config = dict(
    train_examples=194171,
    horizontal_flip=True,
    rotation_deg=5,
    arch='vit',
    head_dim=32,
    layers=12,
    width=192,
    loss='cross_entropy',
    init='torch_default',
    muon_scale='match_rms_adamw',
    orthogonalizer='newton_schulz_5',
    adamw_lr_other_params=0.0029,
    max_steps=10500,
    final_lr_fraction=0,
    adamw_weight_decay_other_params=0,
)
Rows from block 6 of a small image classifier, named by matrix and row number. Rows with one number belong to one neuron. Each number is 200 + 20 x the weight over its row's rms, rounded and kept within 0 to 999. All counts start at 0. After the name is the row's rms in percent of the matrix's.
After each neuron's rows are labels from the 100 images, of 14976, where the neuron reaches its highest value: "responds to" is what is common among them. Only what is clearly more common there than usual is listed. The data: microscope photos of single blood and bone marrow cells. In brackets: how many of the 100, against the usual share in percent.
# fc1: MLP up (model.blocks.6.mlp.fc1.weight, 384x192), inputs 0-95
# fc2: MLP down (model.blocks.6.mlp.fc2.weight, 192x384, transposed), outputs 0-95

fc1.79,071,211,182,166,235,173,236,168,205,196,215,170,219,206,198,216,203,211,209,182,166,238,241,177,174,186,232,220,186,196,213,183,192,222,208,206,198,194,211,202,174,205,187,230,212,214,213,172,201,220,183,229,226,186,225,210,201,217,212,203,224,188,213,203,205,216,188,239,220,188,161,167,195,210,189,189,233,203,155,198,206,207,164,205,206,197,195,193,226,210,186,173,229,218,202,226,196
fc2.79,062,178,208,209,222,219,223,229,206,176,204,177,210,208,189,194,222,185,176,228,179,160,192,217,211,189,196,184,181,197,226,228,182,227,250,217,183,203,177,206,196,184,210,213,220,208,190,217,194,197,221,193,199,261,178,202,217,198,199,206,221,186,199,157,195,186,204,176,208,168,209,213,185,221,214,176,171,232,218,210,191,237,178,159,205,207,209,203,219,193,205,222,191,172,201,203,192
responds to: cell type: erythroblast (33 vs 14.3)

fc1.157,117,210,168,190,189,185,189,203,168,241,190,188,230,177,207,195,235,204,194,200,229,187,217,202,217,223,213,207,201,150,176,213,195,266,191,197,174,185,210,203,192,175,228,188,217,178,220,200,229,194,206,183,226,198,200,240,174,192,198,195,179,213,220,184,202,226,164,219,210,225,169,245,219,176,213,179,181,215,220,213,190,197,189,170,217,195,173,150,205,205,204,234,196,173,209,202,220
fc2.157,122,205,199,178,176,143,214,187,209,211,207,198,233,192,205,217,197,236,221,202,197,215,209,191,184,172,200,203,181,230,198,207,203,215,204,220,204,227,236,217,184,207,165,205,183,199,180,210,199,198,170,200,207,199,213,177,208,220,193,229,205,206,185,149,196,206,174,186,176,196,182,202,196,198,192,207,192,186,181,183,169,178,180,226,221,219,195,195,200,183,167,208,192,211,218,184,207
responds to: cell type: lymphocyte (35 vs 15.3)

fc1.32,092,190,210,185,195,178,206,215,158,217,243,184,230,186,192,204,193,188,173,218,205,233,207,195,191,191,180,212,214,215,185,207,200,205,206,203,228,228,216,202,221,191,233,178,204,193,173,193,201,182,191,199,185,210,197,210,196,212,207,210,165,192,158,220,225,235,198,192,210,172,193,193,196,220,195,231,182,182,183,209,169,168,182,180,210,201,198,220,140,213,198,247,187,173,229,199,227
fc2.32,095,200,217,229,218,207,203,227,210,169,175,189,210,217,177,207,182,220,187,185,177,174,212,227,202,243,174,204,245,207,197,194,201,211,194,218,189,179,150,205,206,209,184,199,185,195,196,202,186,219,235,231,204,182,181,209,199,207,180,204,219,244,203,229,203,226,194,205,217,192,157,187,182,233,217,214,177,219,221,222,196,169,169,220,187,203,247,199,206,204,200,201,239,218,184,202,184
responds to: cell type: promyelocyte (36 vs 6.4)

fc1.112,054,212,222,161,160,171,190,182,198,212,192,192,224,188,181,234,211,204,217,212,207,208,198,179,188,221,148,191,214,199,193,200,193,243,192,188,190,205,153,210,195,206,199,202,173,215,220,180,179,176,204,199,229,176,205,199,193,213,187,197,190,191,200,183,196,203,167,204,195,206,195,231,229,190,208,189,191,214,189,211,207,198,207,203,206,216,205,174,175,187,237,229,181,202,176,197,200
fc2.112,048,215,208,188,216,197,228,213,227,188,214,221,173,189,211,203,212,185,200,180,230,230,188,213,195,171,222,204,190,176,210,186,201,175,214,195,150,156,197,174,210,183,168,163,224,180,240,210,220,164,195,155,179,197,181,190,198,194,207,171,225,219,193,184,202,209,149,204,179,211,210,226,181,162,230,226,177,225,202,178,201,174,222,209,202,184,190,198,185,167,166,193,214,208,227,184,198
responds to: cell type: segmented neutrophil (74 vs 20); smear: peripheral blood (66 vs 16.2)

fc1.101,096,202,203,196,211,215,212,224,194,212,206,223,202,193,216,202,222,203,191,184,200,177,186,228,223,217,192,187,234,208,226,200,219,216,189,221,201,191,223,216,237,188,189,194,200,213,201,193,175,216,210,224,183,192,211,149,205,208,182,211,212,213,214,222,192,204,197,229,186,190,215,201,135,189,171,197,202,213,163,207,195,186,191,197,201,196,150,179,179,197,169,168,182,155,190,229,227
fc2.101,094,204,202,186,197,148,178,178,209,249,209,211,197,144,224,204,164,195,180,198,207,211,204,191,183,234,226,187,185,189,186,180,234,215,209,205,196,195,227,211,213,215,199,198,217,196,169,193,233,191,235,206,188,176,192,222,180,191,217,186,166,171,183,215,179,209,188,214,199,135,182,181,184,192,206,198,204,173,193,195,212,169,195,195,214,195,214,194,193,218,233,188,249,194,182,179,234
responds to: cell type: promyelocyte (33 vs 6.4); cell type: artefact (25 vs 9.8)

fc1.34,094,182,237,248,206,152,161,211,210,190,165,204,177,219,234,165,213,227,213,189,212,186,208,178,177,234,210,190,203,196,201,176,216,197,167,210,206,209,163,197,228,207,197,191,192,201,176,184,214,178,171,199,211,187,218,183,226,196,182,195,226,182,193,175,219,221,236,196,194,179,232,214,179,235,219,203,174,215,192,184,229,174,214,158,205,221,206,195,191,214,244,196,217,186,192,213,223
fc2.34,092,214,196,210,179,211,189,209,197,202,180,213,215,238,206,244,186,167,202,180,182,215,213,223,239,196,218,217,194,197,212,183,180,187,217,158,208,181,228,209,207,212,204,208,211,213,211,193,199,208,189,199,192,184,200,213,190,231,199,176,175,205,200,178,176,235,182,215,219,211,190,183,218,179,186,175,184,188,241,205,228,211,199,192,181,176,197,230,202,224,192,192,219,206,178,148,177
responds to: cell type: erythroblast (42 vs 14.3)

fc1.147,108,214,196,201,192,193,164,218,190,193,190,205,195,185,198,176,178,181,196,180,153,171,192,188,199,159,176,215,194,193,192,211,206,186,199,217,211,235,206,215,183,160,199,153,226,227,239,173,211,237,200,202,207,237,198,225,216,203,218,162,212,199,200,218,214,225,214,152,193,205,177,204,207,183,176,220,221,197,244,178,187,179,220,191,186,164,188,202,230,173,217,209,215,212,194,241,177
fc2.147,107,193,229,199,217,191,228,179,219,234,190,210,179,181,204,208,212,183,202,213,197,223,203,220,209,181,239,178,197,198,194,235,206,197,167,203,222,202,163,181,201,214,189,208,185,202,217,208,175,188,197,222,200,182,194,196,195,193,212,178,184,190,190,186,184,195,229,167,159,204,188,190,213,200,170,201,226,172,167,195,222,217,198,209,212,177,233,214,206,216,192,176,182,212,195,161,186
responds to: cell type: blast (46 vs 6.1)

fc1.91,078,190,187,197,211,199,220,192,185,199,216,208,202,210,171,215,199,208,181,210,199,183,250,207,174,236,227,184,230,178,161,222,196,182,181,252,212,197,206,182,202,227,167,200,177,210,202,179,218,219,206,172,207,187,167,223,211,205,189,211,191,227,222,218,181,189,203,170,207,211,187,188,209,160,222,198,176,212,227,203,214,213,196,173,221,196,199,175,214,203,172,205,194,231,204,216,170
fc2.91,088,200,204,210,204,251,190,201,228,191,194,189,199,169,230,184,195,206,209,216,243,220,223,181,209,205,172,231,196,203,213,208,198,178,189,187,187,176,178,200,165,196,193,233,203,192,211,233,185,192,174,162,194,176,251,172,136,206,207,186,198,172,206,198,188,161,205,215,183,192,202,212,185,214,161,224,228,204,171,191,206,185,191,191,164,218,185,269,183,189,211,196,220,213,216,188,216
responds to: cell type: segmented neutrophil (58 vs 20)

fc1.139,105,206,216,201,210,193,249,168,183,179,209,182,210,228,200,181,178,195,179,211,186,221,189,224,190,230,221,190,200,168,199,166,216,207,159,221,184,200,178,212,205,185,166,197,222,197,165,196,203,188,229,203,211,190,193,192,211,217,210,204,197,240,180,202,161,213,204,195,189,206,195,244,210,194,203,186,216,232,171,196,171,191,201,207,233,176,148,195,213,203,163,184,234,245,217,208,203
fc2.139,101,251,221,224,210,154,216,228,218,192,172,183,188,234,202,191,217,195,212,178,199,212,213,209,215,212,190,176,210,235,176,185,186,211,201,186,199,201,194,193,237,219,197,192,220,176,191,168,203,152,211,164,184,192,212,199,186,220,187,213,180,186,168,210,225,175,209,214,190,186,214,202,164,158,186,195,218,176,226,183,220,192,177,171,188,230,225,225,235,236,207,178,195,201,190,208,216
responds to: cell type: promyelocyte (47 vs 6.4)

fc1.199,096,197,178,238,233,167,176,204,199,195,215,225,213,211,203,165,207,213,200,172,218,189,203,206,214,197,181,181,202,225,178,214,188,173,225,221,199,223,205,207,213,216,199,202,207,169,188,204,196,203,218,199,185,197,167,225,193,181,189,205,213,177,195,220,137,177,168,199,199,206,195,237,182,192,200,186,198,232,228,170,218,218,202,203,240,204,205,217,172,189,218,223,204,197,210,189,201
fc2.199,082,194,197,188,207,215,173,216,211,175,191,204,216,238,154,187,177,183,197,216,194,186,211,221,204,183,216,180,227,209,173,163,199,213,194,203,228,194,195,166,188,209,187,193,215,175,179,191,192,192,167,250,224,207,199,210,200,193,171,178,196,221,186,141,240,236,185,195,211,200,226,189,217,264,168,191,222,184,196,226,200,206,204,185,196,197,186,218,221,229,198,178,169,200,240,215,201
responds to: cell type: lymphocyte (50 vs 15.3)

fc1.138,103,160,214,175,207,182,181,242,183,185,196,199,224,179,210,181,161,199,171,205,179,168,215,212,209,209,190,192,157,216,184,184,204,188,224,203,214,192,212,213,218,200,201,197,209,192,209,207,207,179,206,175,216,213,214,239,159,195,224,202,181,188,217,210,225,203,206,227,217,196,208,214,183,197,196,220,224,210,178,167,210,226,191,186,200,196,174,192,205,209,151,219,221,229,190,192,211
fc2.138,101,194,149,208,193,222,220,173,198,212,171,216,186,167,183,220,234,202,186,193,214,207,193,228,187,213,197,214,210,219,233,200,195,221,226,196,179,187,203,209,208,205,161,219,248,191,232,158,240,219,164,213,181,208,191,199,191,179,212,200,216,186,193,193,203,171,213,202,185,197,208,199,196,213,218,196,214,181,225,202,168,194,204,244,201,173,194,198,223,182,261,158,220,189,211,202,197
responds to: cell type: artefact (35 vs 9.8)

fc1.332,098,184,193,180,205,155,182,218,202,207,217,185,186,197,160,180,201,178,212,233,164,192,190,182,209,226,223,207,247,171,201,227,194,227,184,179,210,213,186,224,197,209,215,193,226,205,192,177,209,213,160,203,225,207,178,217,203,233,250,155,185,195,181,215,209,224,208,203,230,208,205,213,229,225,219,216,237,228,213,163,198,198,216,188,217,201,202,197,200,165,195,187,179,186,211,178,232
fc2.332,104,183,187,188,196,224,194,216,162,186,190,213,231,214,175,203,188,231,220,212,211,191,227,185,172,206,177,158,158,229,175,202,182,211,222,226,193,212,178,168,175,185,185,210,145,230,186,184,172,219,190,229,195,215,189,211,226,175,180,166,186,198,222,189,229,211,180,209,195,219,192,217,180,214,178,238,180,185,181,216,197,243,192,207,173,184,197,224,187,179,176,184,191,243,201,195,189
responds to: cell type: blast (38 vs 6.1)

fc1.371,104,213,211,202,177,191,188,172,234,183,184,193,214,233,204,207,188,215,191,214,226,229,221,187,178,221,191,187,203,203,172,203,198,196,230,189,185,213,201,187,207,181,239,206,221,182,226,150,198,177,178,194,199,156,232,191,184,221,208,176,191,195,182,195,216,184,204,141,198,172,208,196,233,167,202,210,236,221,201,216,198,176,169,219,212,217,181,200,204,200,208,206,180,222,178,205,217
fc2.371,115,190,196,193,194,204,210,172,193,210,207,209,187,225,216,175,224,182,174,221,183,179,183,199,206,213,239,233,216,213,198,215,201,183,234,187,197,176,215,206,212,173,167,189,187,224,164,201,206,208,181,223,208,179,227,196,199,192,230,203,213,213,220,183,204,209,190,153,211,194,207,192,177,192,221,261,162,162,231,202,180,208,190,201,191,184,197,171,210,184,187,197,176,188,220,188,180
responds to: cell type: segmented neutrophil (43 vs 20); cell type: artefact (30 vs 9.8)

fc1.376,107,180,227,232,194,189,216,184,196,150,210,203,177,203,233,150,231,185,216,216,215,187,176,172,186,201,198,236,238,245,228,197,217,221,187,173,209,184,195,202,212,197,205,160,159,244,188,179,224,213,167,177,177,240,176,194,205,180,192,207,220,227,194,198,207,203,197,174,189,207,195,211,200,189,219,205,199,188,220,209,221,211,139,184,200,195,200,236,208,209,183,219,205,239,221,164,200
fc2.376,103,166,209,209,191,181,212,185,209,232,172,212,195,228,201,227,179,193,175,192,178,228,182,192,221,222,192,239,200,209,185,190,233,184,234,173,201,208,207,189,176,213,203,186,209,163,222,188,202,193,171,212,205,186,198,216,183,185,214,184,234,164,194,171,177,202,207,225,195,224,201,186,156,221,175,180,215,189,215,211,223,179,201,211,218,216,202,191,200,210,222,180,200,216,180,215,196
responds to: cell type: segmented neutrophil (47 vs 20)

fc1.265,080,222,216,183,184,192,185,244,224,218,160,208,192,192,236,232,188,217,184,192,164,162,210,226,195,191,231,203,213,209,175,201,214,216,222,184,196,208,214,254,194,197,167,219,207,206,202,200,223,210,216,203,208,210,186,200,201,200,198,202,197,206,173,225,205,194,250,208,180,207,236,207,193,189,209,201,215,187,231,221,205,184,190,197,209,200,192,199,189,189,160,229,203,187,184,233,169
fc2.265,087,202,197,187,191,199,215,204,202,200,218,222,181,199,181,186,182,223,198,178,185,203,206,220,198,242,207,177,221,260,203,206,204,199,239,208,178,199,176,166,183,208,216,199,176,202,221,261,199,189,213,168,203,183,184,245,173,185,232,158,195,170,189,177,192,186,206,196,200,185,194,239,164,195,213,184,204,218,210,208,206,197,204,183,183,241,183,180,191,176,206,199,221,215,185,230,198
responds to: cell type: blast (39 vs 6.1); cell type: myeloblast (31 vs 1.9)

fc1.235,067,189,210,238,186,182,220,191,219,214,195,190,216,219,230,183,144,195,192,193,242,184,204,215,199,199,174,211,188,138,172,199,181,203,199,219,175,221,169,176,214,163,210,177,190,190,195,184,236,170,183,210,187,174,195,176,210,205,222,192,196,191,185,161,200,194,198,213,211,185,236,210,163,204,220,177,199,188,201,233,207,194,172,136,192,196,195,205,194,202,198,212,195,194,205,187,227
fc2.235,069,186,196,195,201,209,172,199,211,189,219,188,202,199,178,209,203,175,212,207,183,237,197,221,198,158,183,201,197,231,213,168,239,206,206,152,229,194,224,177,204,211,187,214,231,222,210,196,167,186,202,222,196,188,182,190,220,229,211,194,184,195,223,215,185,223,226,174,191,183,165,205,239,229,217,200,200,203,225,211,228,154,197,236,199,193,184,238,187,228,177,213,158,185,210,178,168
responds to: cell type: segmented neutrophil (41 vs 20)

fc1.251,113,218,202,185,198,201,181,178,209,202,202,178,227,175,197,178,214,219,221,194,225,213,210,178,186,200,223,218,203,213,212,186,211,197,209,183,158,196,210,222,221,189,242,192,209,193,213,193,200,209,210,208,202,184,195,225,217,221,217,217,239,205,211,194,233,169,191,206,182,198,148,180,195,213,173,185,178,197,240,223,191,212,242,188,189,197,184,201,158,186,220,188,170,217,184,226,199
fc2.251,117,185,204,184,220,201,209,191,198,186,185,185,198,226,202,222,195,193,208,215,214,188,185,188,247,217,198,191,220,183,182,199,173,206,218,183,168,241,220,199,221,209,206,171,162,189,188,187,221,203,227,193,205,190,219,218,175,202,216,193,218,192,183,174,183,212,194,196,230,236,205,194,213,205,216,218,175,174,193,145,228,179,168,187,193,181,183,196,221,192,199,195,184,196,176,189,218
responds to: cell type: segmented neutrophil (68 vs 20)

fc1.166,086,200,192,207,177,219,202,198,219,177,213,240,210,178,187,191,228,193,197,181,210,185,196,194,194,191,212,185,243,167,192,264,189,211,172,171,198,191,228,192,216,190,195,207,196,218,197,207,225,207,190,217,192,206,199,190,207,231,182,201,237,216,186,156,239,193,166,217,209,201,184,223,189,176,199,207,204,235,243,216,196,206,239,190,202,188,193,180,221,188,155,200,192,180,187,224,192
fc2.166,088,196,224,223,188,209,195,238,190,202,214,186,187,204,187,186,206,221,181,186,186,200,198,216,163,181,175,210,180,174,202,190,237,196,218,208,198,198,177,188,174,211,231,228,193,196,181,195,195,217,197,207,158,185,198,187,225,208,214,195,204,169,214,209,187,188,232,200,221,219,182,229,222,209,201,192,193,182,203,171,193,186,215,195,153,198,187,216,194,207,234,212,193,190,221,179,223
responds to: cell type: erythroblast (50 vs 14.3)

fc1.95,103,214,182,197,175,206,193,197,237,185,203,207,199,232,179,216,177,249,206,215,179,187,181,212,182,201,166,226,214,175,180,169,224,149,220,207,170,172,223,207,206,178,191,191,208,190,232,236,206,196,153,214,224,238,211,236,173,216,226,205,194,174,214,155,221,181,200,178,204,220,209,223,193,180,244,198,214,148,197,194,217,207,180,220,177,174,224,230,194,215,180,192,220,198,237,189,170
fc2.95,103,172,203,219,226,170,172,194,138,182,167,198,237,178,187,190,222,205,202,226,170,184,205,171,255,219,201,188,182,201,193,214,219,215,233,251,209,222,194,204,186,195,209,221,176,192,207,197,180,197,209,196,201,195,199,223,210,218,226,220,190,244,199,162,198,216,213,202,196,222,191,186,226,191,161,208,196,201,189,164,190,168,231,206,199,185,194,210,180,229,235,213,229,221,203,187,226
responds to: cell type: erythroblast (46 vs 14.3)

fc1.70,104,214,203,209,195,192,176,197,191,205,190,197,205,180,187,181,214,201,198,185,201,228,190,238,200,218,165,238,180,223,248,202,203,210,172,209,163,216,212,217,189,170,247,238,191,209,177,213,239,216,182,211,198,195,213,215,244,250,198,188,204,198,214,179,174,204,214,196,189,193,212,213,204,214,203,193,174,194,211,183,198,198,200,189,221,200,226,229,197,191,195,229,173,207,179,252,207
fc2.70,104,192,229,176,192,183,213,209,192,176,207,188,181,208,181,199,229,232,210,201,218,185,228,210,238,188,170,190,197,213,190,158,180,183,219,250,174,198,191,180,200,226,172,227,195,227,194,191,184,212,197,203,244,211,206,213,228,208,187,194,204,194,214,199,215,216,174,218,198,200,217,206,162,190,220,223,203,194,182,215,196,196,185,183,205,187,197,223,177,222,165,199,195,219,203,206,165
responds to: cell type: blast (35 vs 6.1)

fc1.65,111,226,192,187,216,174,183,185,173,198,214,213,241,193,190,202,171,219,183,206,221,179,190,215,230,205,186,186,189,249,196,161,169,191,209,230,229,192,209,181,195,201,189,191,219,222,175,227,180,197,208,218,190,198,218,226,147,247,149,230,190,214,185,152,222,196,150,230,214,227,191,197,208,209,232,186,189,168,195,196,204,180,228,188,222,231,225,228,241,179,213,207,211,213,213,211,185
fc2.65,116,174,228,166,231,241,188,217,212,179,175,229,180,165,186,213,212,216,228,196,213,210,185,196,185,210,171,189,178,190,207,182,198,211,181,212,208,224,182,212,202,172,193,195,193,220,193,210,257,211,187,176,208,198,178,238,231,196,206,199,211,156,188,224,185,184,209,191,207,221,197,169,179,199,205,206,204,237,222,183,167,191,168,208,191,204,150,196,181,212,181,189,191,207,195,219,209
responds to: cell type: artefact (30 vs 9.8)

fc1.23,105,177,199,164,205,196,203,221,191,219,202,217,159,194,175,185,183,223,189,194,154,196,231,167,217,187,204,187,203,222,204,195,209,189,199,201,212,210,174,170,199,228,212,201,215,245,200,176,214,210,155,185,221,172,204,182,206,211,186,188,213,198,220,189,233,210,205,212,190,226,162,211,242,168,206,217,212,246,189,178,215,216,180,161,172,214,200,225,220,194,165,193,232,178,220,210,213
fc2.23,116,188,192,192,217,180,160,169,191,168,208,196,211,213,206,212,202,241,170,185,223,235,205,232,222,194,223,175,187,179,211,218,209,219,209,204,207,178,195,213,196,188,197,230,215,171,171,239,186,203,204,163,208,199,206,215,206,221,243,185,197,180,193,230,202,184,244,193,218,187,188,219,205,245,171,239,174,180,223,223,209,199,213,238,191,227,215,174,194,207,202,176,185,197,188,211,211
responds to: smear: peripheral blood (56 vs 16.2); cell type: artefact (25 vs 9.8)

fc1.187,104,202,180,187,202,198,203,196,191,214,193,182,197,156,209,230,248,181,209,225,218,202,217,197,194,227,222,197,210,198,212,212,198,176,237,210,175,210,172,204,201,165,223,198,240,198,175,185,245,200,143,219,194,190,166,202,175,224,186,209,218,203,193,146,196,199,176,162,218,226,176,186,199,226,202,233,175,196,213,162,194,195,206,172,225,198,204,216,223,247,216,195,223,214,191,161,227
fc2.187,115,194,190,237,173,182,184,226,205,164,189,206,228,211,196,203,207,192,220,168,223,191,187,233,216,213,171,163,184,202,167,188,235,232,211,182,185,210,245,220,208,193,188,176,193,194,231,232,207,198,189,197,209,188,210,196,206,199,222,184,167,233,175,220,215,230,232,207,182,162,207,176,183,170,189,187,192,220,205,235,161,192,220,207,201,182,145,202,182,174,214,198,191,210,206,191,209
responds to: cell type: lymphocyte (46 vs 15.3)

fc1.336,109,243,226,181,188,205,204,196,235,207,202,170,207,224,193,220,168,197,191,256,181,188,173,172,174,185,176,182,194,219,166,241,211,226,208,217,201,190,189,195,205,219,226,199,181,180,204,196,201,183,255,167,190,178,208,216,225,193,180,205,214,175,172,207,200,241,212,221,232,232,208,206,189,198,171,193,207,198,218,198,198,203,196,216,219,207,179,209,186,247,164,206,174,239,195,184,221
fc2.336,106,205,176,203,208,193,185,171,175,212,176,200,202,187,208,205,185,204,199,195,209,193,225,214,201,210,213,188,212,188,213,147,187,204,164,161,196,199,224,195,212,200,215,206,215,215,231,220,207,207,180,167,227,206,210,177,201,177,226,187,192,210,219,190,193,187,207,233,191,219,208,214,196,213,188,240,212,220,202,228,221,207,203,165,171,197,179,197,194,231,219,178,216,222,172,146,192
responds to: smear: peripheral blood (47 vs 16.2)

fc1.100,110,250,219,220,187,218,205,200,197,185,186,247,182,202,224,178,198,175,207,198,198,198,207,172,154,187,232,201,219,190,188,206,216,173,192,219,194,206,182,210,188,178,203,187,214,195,212,174,211,245,177,175,213,229,224,212,211,206,166,236,194,219,187,237,159,221,186,204,209,240,182,175,188,201,187,193,202,162,207,214,198,199,225,203,211,197,180,228,187,220,208,219,188,188,200,194,185
fc2.100,103,216,188,181,192,198,220,164,198,200,178,228,192,198,211,212,184,193,171,203,191,208,202,217,178,179,215,182,185,217,247,167,204,187,226,178,207,198,199,243,214,208,201,232,209,201,235,214,205,244,187,176,171,195,195,163,209,145,193,207,209,232,176,215,215,215,230,209,177,200,168,215,216,199,191,190,199,181,184,206,192,215,176,184,178,191,229,187,198,195,182,199,212,177,231,193,212
responds to: cell type: promyelocyte (74 vs 6.4)

fc1.241,099,217,173,214,205,190,216,210,195,210,184,172,197,220,183,175,168,218,233,198,149,219,215,192,173,194,199,213,192,232,180,230,199,224,192,214,204,259,220,211,188,186,208,191,186,193,179,202,225,182,174,204,196,202,253,213,208,201,226,204,209,213,223,209,189,195,218,194,202,185,172,134,178,208,187,195,218,186,229,177,207,199,180,185,200,232,148,226,226,197,208,200,181,201,212,216,188
fc2.241,102,187,208,221,218,230,257,190,204,174,205,199,204,203,202,196,199,194,205,214,228,204,183,235,235,182,177,185,223,199,219,184,160,229,180,208,176,217,213,186,204,217,166,216,194,201,217,243,177,221,191,191,212,182,200,218,185,180,217,178,206,166,213,225,210,198,188,187,200,203,195,219,204,195,202,174,211,188,173,225,217,189,240,202,206,208,197,194,160,202,205,182,204,199,165,193,201
responds to: smear: peripheral blood (78 vs 16.2); cell type: eosinophil (48 vs 4.2); cell type: monocyte (38 vs 3.4)

fc1.207,105,172,230,243,199,219,211,208,213,205,180,217,178,218,198,222,200,184,253,162,215,208,215,185,200,222,222,233,223,226,196,155,212,201,204,215,203,210,173,179,189,207,208,196,195,219,176,189,203,215,216,178,176,226,192,207,216,193,182,175,204,196,184,198,192,195,218,218,227,196,192,240,206,191,219,198,221,220,171,217,218,214,197,178,194,202,203,219,214,222,188,174,159,222,155,189,199
fc2.207,107,172,225,172,215,163,205,209,193,185,224,212,199,216,202,231,190,201,181,209,168,201,143,193,202,266,168,227,168,209,190,246,203,196,213,149,188,187,168,181,182,187,184,168,180,189,196,185,188,203,174,204,203,194,198,200,199,225,199,213,178,213,207,195,217,216,179,201,174,200,179,186,192,188,184,212,214,201,216,228,227,197,194,206,213,147,197,191,204,213,189,206,220,224,185,182,183
responds to: cell type: lymphocyte (43 vs 15.3)

fc1.28,123,213,212,195,181,202,204,185,196,225,211,190,166,195,184,176,231,222,191,198,178,188,221,209,209,213,249,218,187,197,207,186,238,197,218,187,223,182,221,208,214,199,197,193,189,195,205,236,205,187,234,231,195,206,226,211,174,169,201,208,191,173,155,225,191,215,187,198,239,227,193,196,214,153,185,168,196,162,199,252,206,219,183,172,195,246,173,203,223,235,187,209,218,231,154,162,184
fc2.28,116,209,186,197,223,198,191,202,188,195,194,176,177,242,222,205,182,165,185,143,215,211,220,182,198,176,166,207,190,191,190,205,199,260,176,185,176,205,184,226,184,210,162,145,205,213,196,192,203,206,238,201,200,216,208,222,218,207,196,215,191,206,212,231,203,177,220,196,153,203,191,201,199,231,223,210,205,194,204,164,215,218,198,193,218,197,214,177,210,191,218,201,237,205,203,207,198
responds to: cell type: artefact (32 vs 9.8)

fc1.102,085,205,203,183,162,211,213,174,214,190,175,199,206,204,174,180,190,198,170,196,204,200,179,202,148,241,204,207,215,227,206,207,152,195,209,197,202,180,185,178,199,212,239,232,180,198,178,200,197,214,199,180,224,165,214,187,193,183,204,193,207,211,211,189,222,199,172,208,179,173,170,239,229,181,194,221,183,194,195,226,239,204,177,182,220,184,156,161,214,239,156,169,166,194,204,203,202
fc2.102,089,244,239,193,187,153,191,199,191,219,180,217,198,186,216,219,191,193,241,216,204,211,194,208,203,188,204,212,190,215,187,197,204,185,202,216,228,194,235,204,197,185,181,223,187,180,213,220,171,218,181,190,193,158,211,209,183,182,223,197,180,224,223,213,191,197,225,177,217,211,196,207,202,219,222,207,201,226,172,204,158,189,179,200,177,212,223,218,214,221,223,205,223,184,214,235,235
responds to: smear: peripheral blood (100 vs 16.2); cell type: eosinophil (64 vs 4.2)

fc1.346,116,161,205,201,197,226,208,216,207,149,198,232,194,180,206,180,188,164,207,191,196,214,186,205,192,201,222,196,216,187,200,171,184,199,206,223,191,194,206,199,202,195,214,166,201,186,228,178,237,222,170,194,226,257,226,211,195,217,169,198,194,197,178,218,170,229,202,188,220,246,218,182,181,203,226,205,202,165,206,202,175,208,194,213,218,170,203,171,185,215,171,190,164,197,234,194,201
fc2.346,114,220,203,203,223,190,197,209,215,209,175,191,186,184,224,207,233,177,180,238,182,231,200,188,168,208,226,211,234,213,184,191,241,199,229,214,189,200,191,235,172,185,151,194,175,190,201,230,208,208,173,190,221,207,230,188,206,190,173,221,195,168,192,206,212,214,227,217,226,228,200,199,201,183,213,182,176,211,201,164,150,204,188,189,184,167,216,182,180,204,185,259,222,198,222,194,213
responds to: cell type: promyelocyte (33 vs 6.4)

fc1.300,091,189,188,232,171,186,183,201,246,188,208,152,209,216,198,182,211,174,138,215,193,179,208,203,206,235,233,212,194,200,185,196,228,210,192,208,215,211,241,208,139,173,212,203,210,212,205,220,188,207,154,203,211,202,201,187,228,215,176,218,227,193,194,228,220,222,217,214,217,211,199,171,226,216,172,199,250,227,203,174,220,200,189,209,159,209,182,181,230,206,225,203,178,188,185,223,184
fc2.300,091,202,173,215,191,183,219,198,246,201,185,183,187,225,199,225,217,200,209,252,216,181,188,168,200,211,213,217,219,195,228,193,219,178,191,196,214,223,206,193,187,182,170,203,216,196,198,231,220,185,223,170,206,193,242,158,188,177,227,200,213,248,192,164,205,202,203,234,197,202,202,228,199,195,193,184,192,226,188,216,205,221,225,207,225,176,207,186,165,195,212,211,222,194,233,180,200
responds to: cell type: segmented neutrophil (49 vs 20); cell type: band neutrophil (29 vs 5.6)

fc1.123,096,199,228,192,195,181,218,190,215,177,212,233,218,185,225,176,170,199,160,220,228,206,208,172,214,229,248,205,223,212,181,204,195,216,199,217,213,228,186,197,168,190,193,179,197,202,220,215,200,163,220,215,183,196,189,224,175,184,229,231,237,199,213,201,197,232,216,220,215,189,202,223,217,220,189,189,224,185,175,184,199,171,156,197,174,188,198,229,211,195,180,181,236,225,226,199,222
fc2.123,098,206,203,210,175,213,196,193,180,200,152,197,212,202,226,197,212,210,180,215,205,220,226,199,184,185,202,198,181,181,217,173,209,192,174,201,175,170,160,233,217,190,195,199,189,202,218,192,190,171,201,234,181,168,169,199,187,193,159,213,211,214,175,203,211,197,212,211,194,197,171,221,211,214,194,233,186,186,194,210,215,170,208,168,251,191,232,203,195,176,204,225,240,235,214,202,213
responds to: smear: peripheral blood (96 vs 16.2); cell type: eosinophil (82 vs 4.2)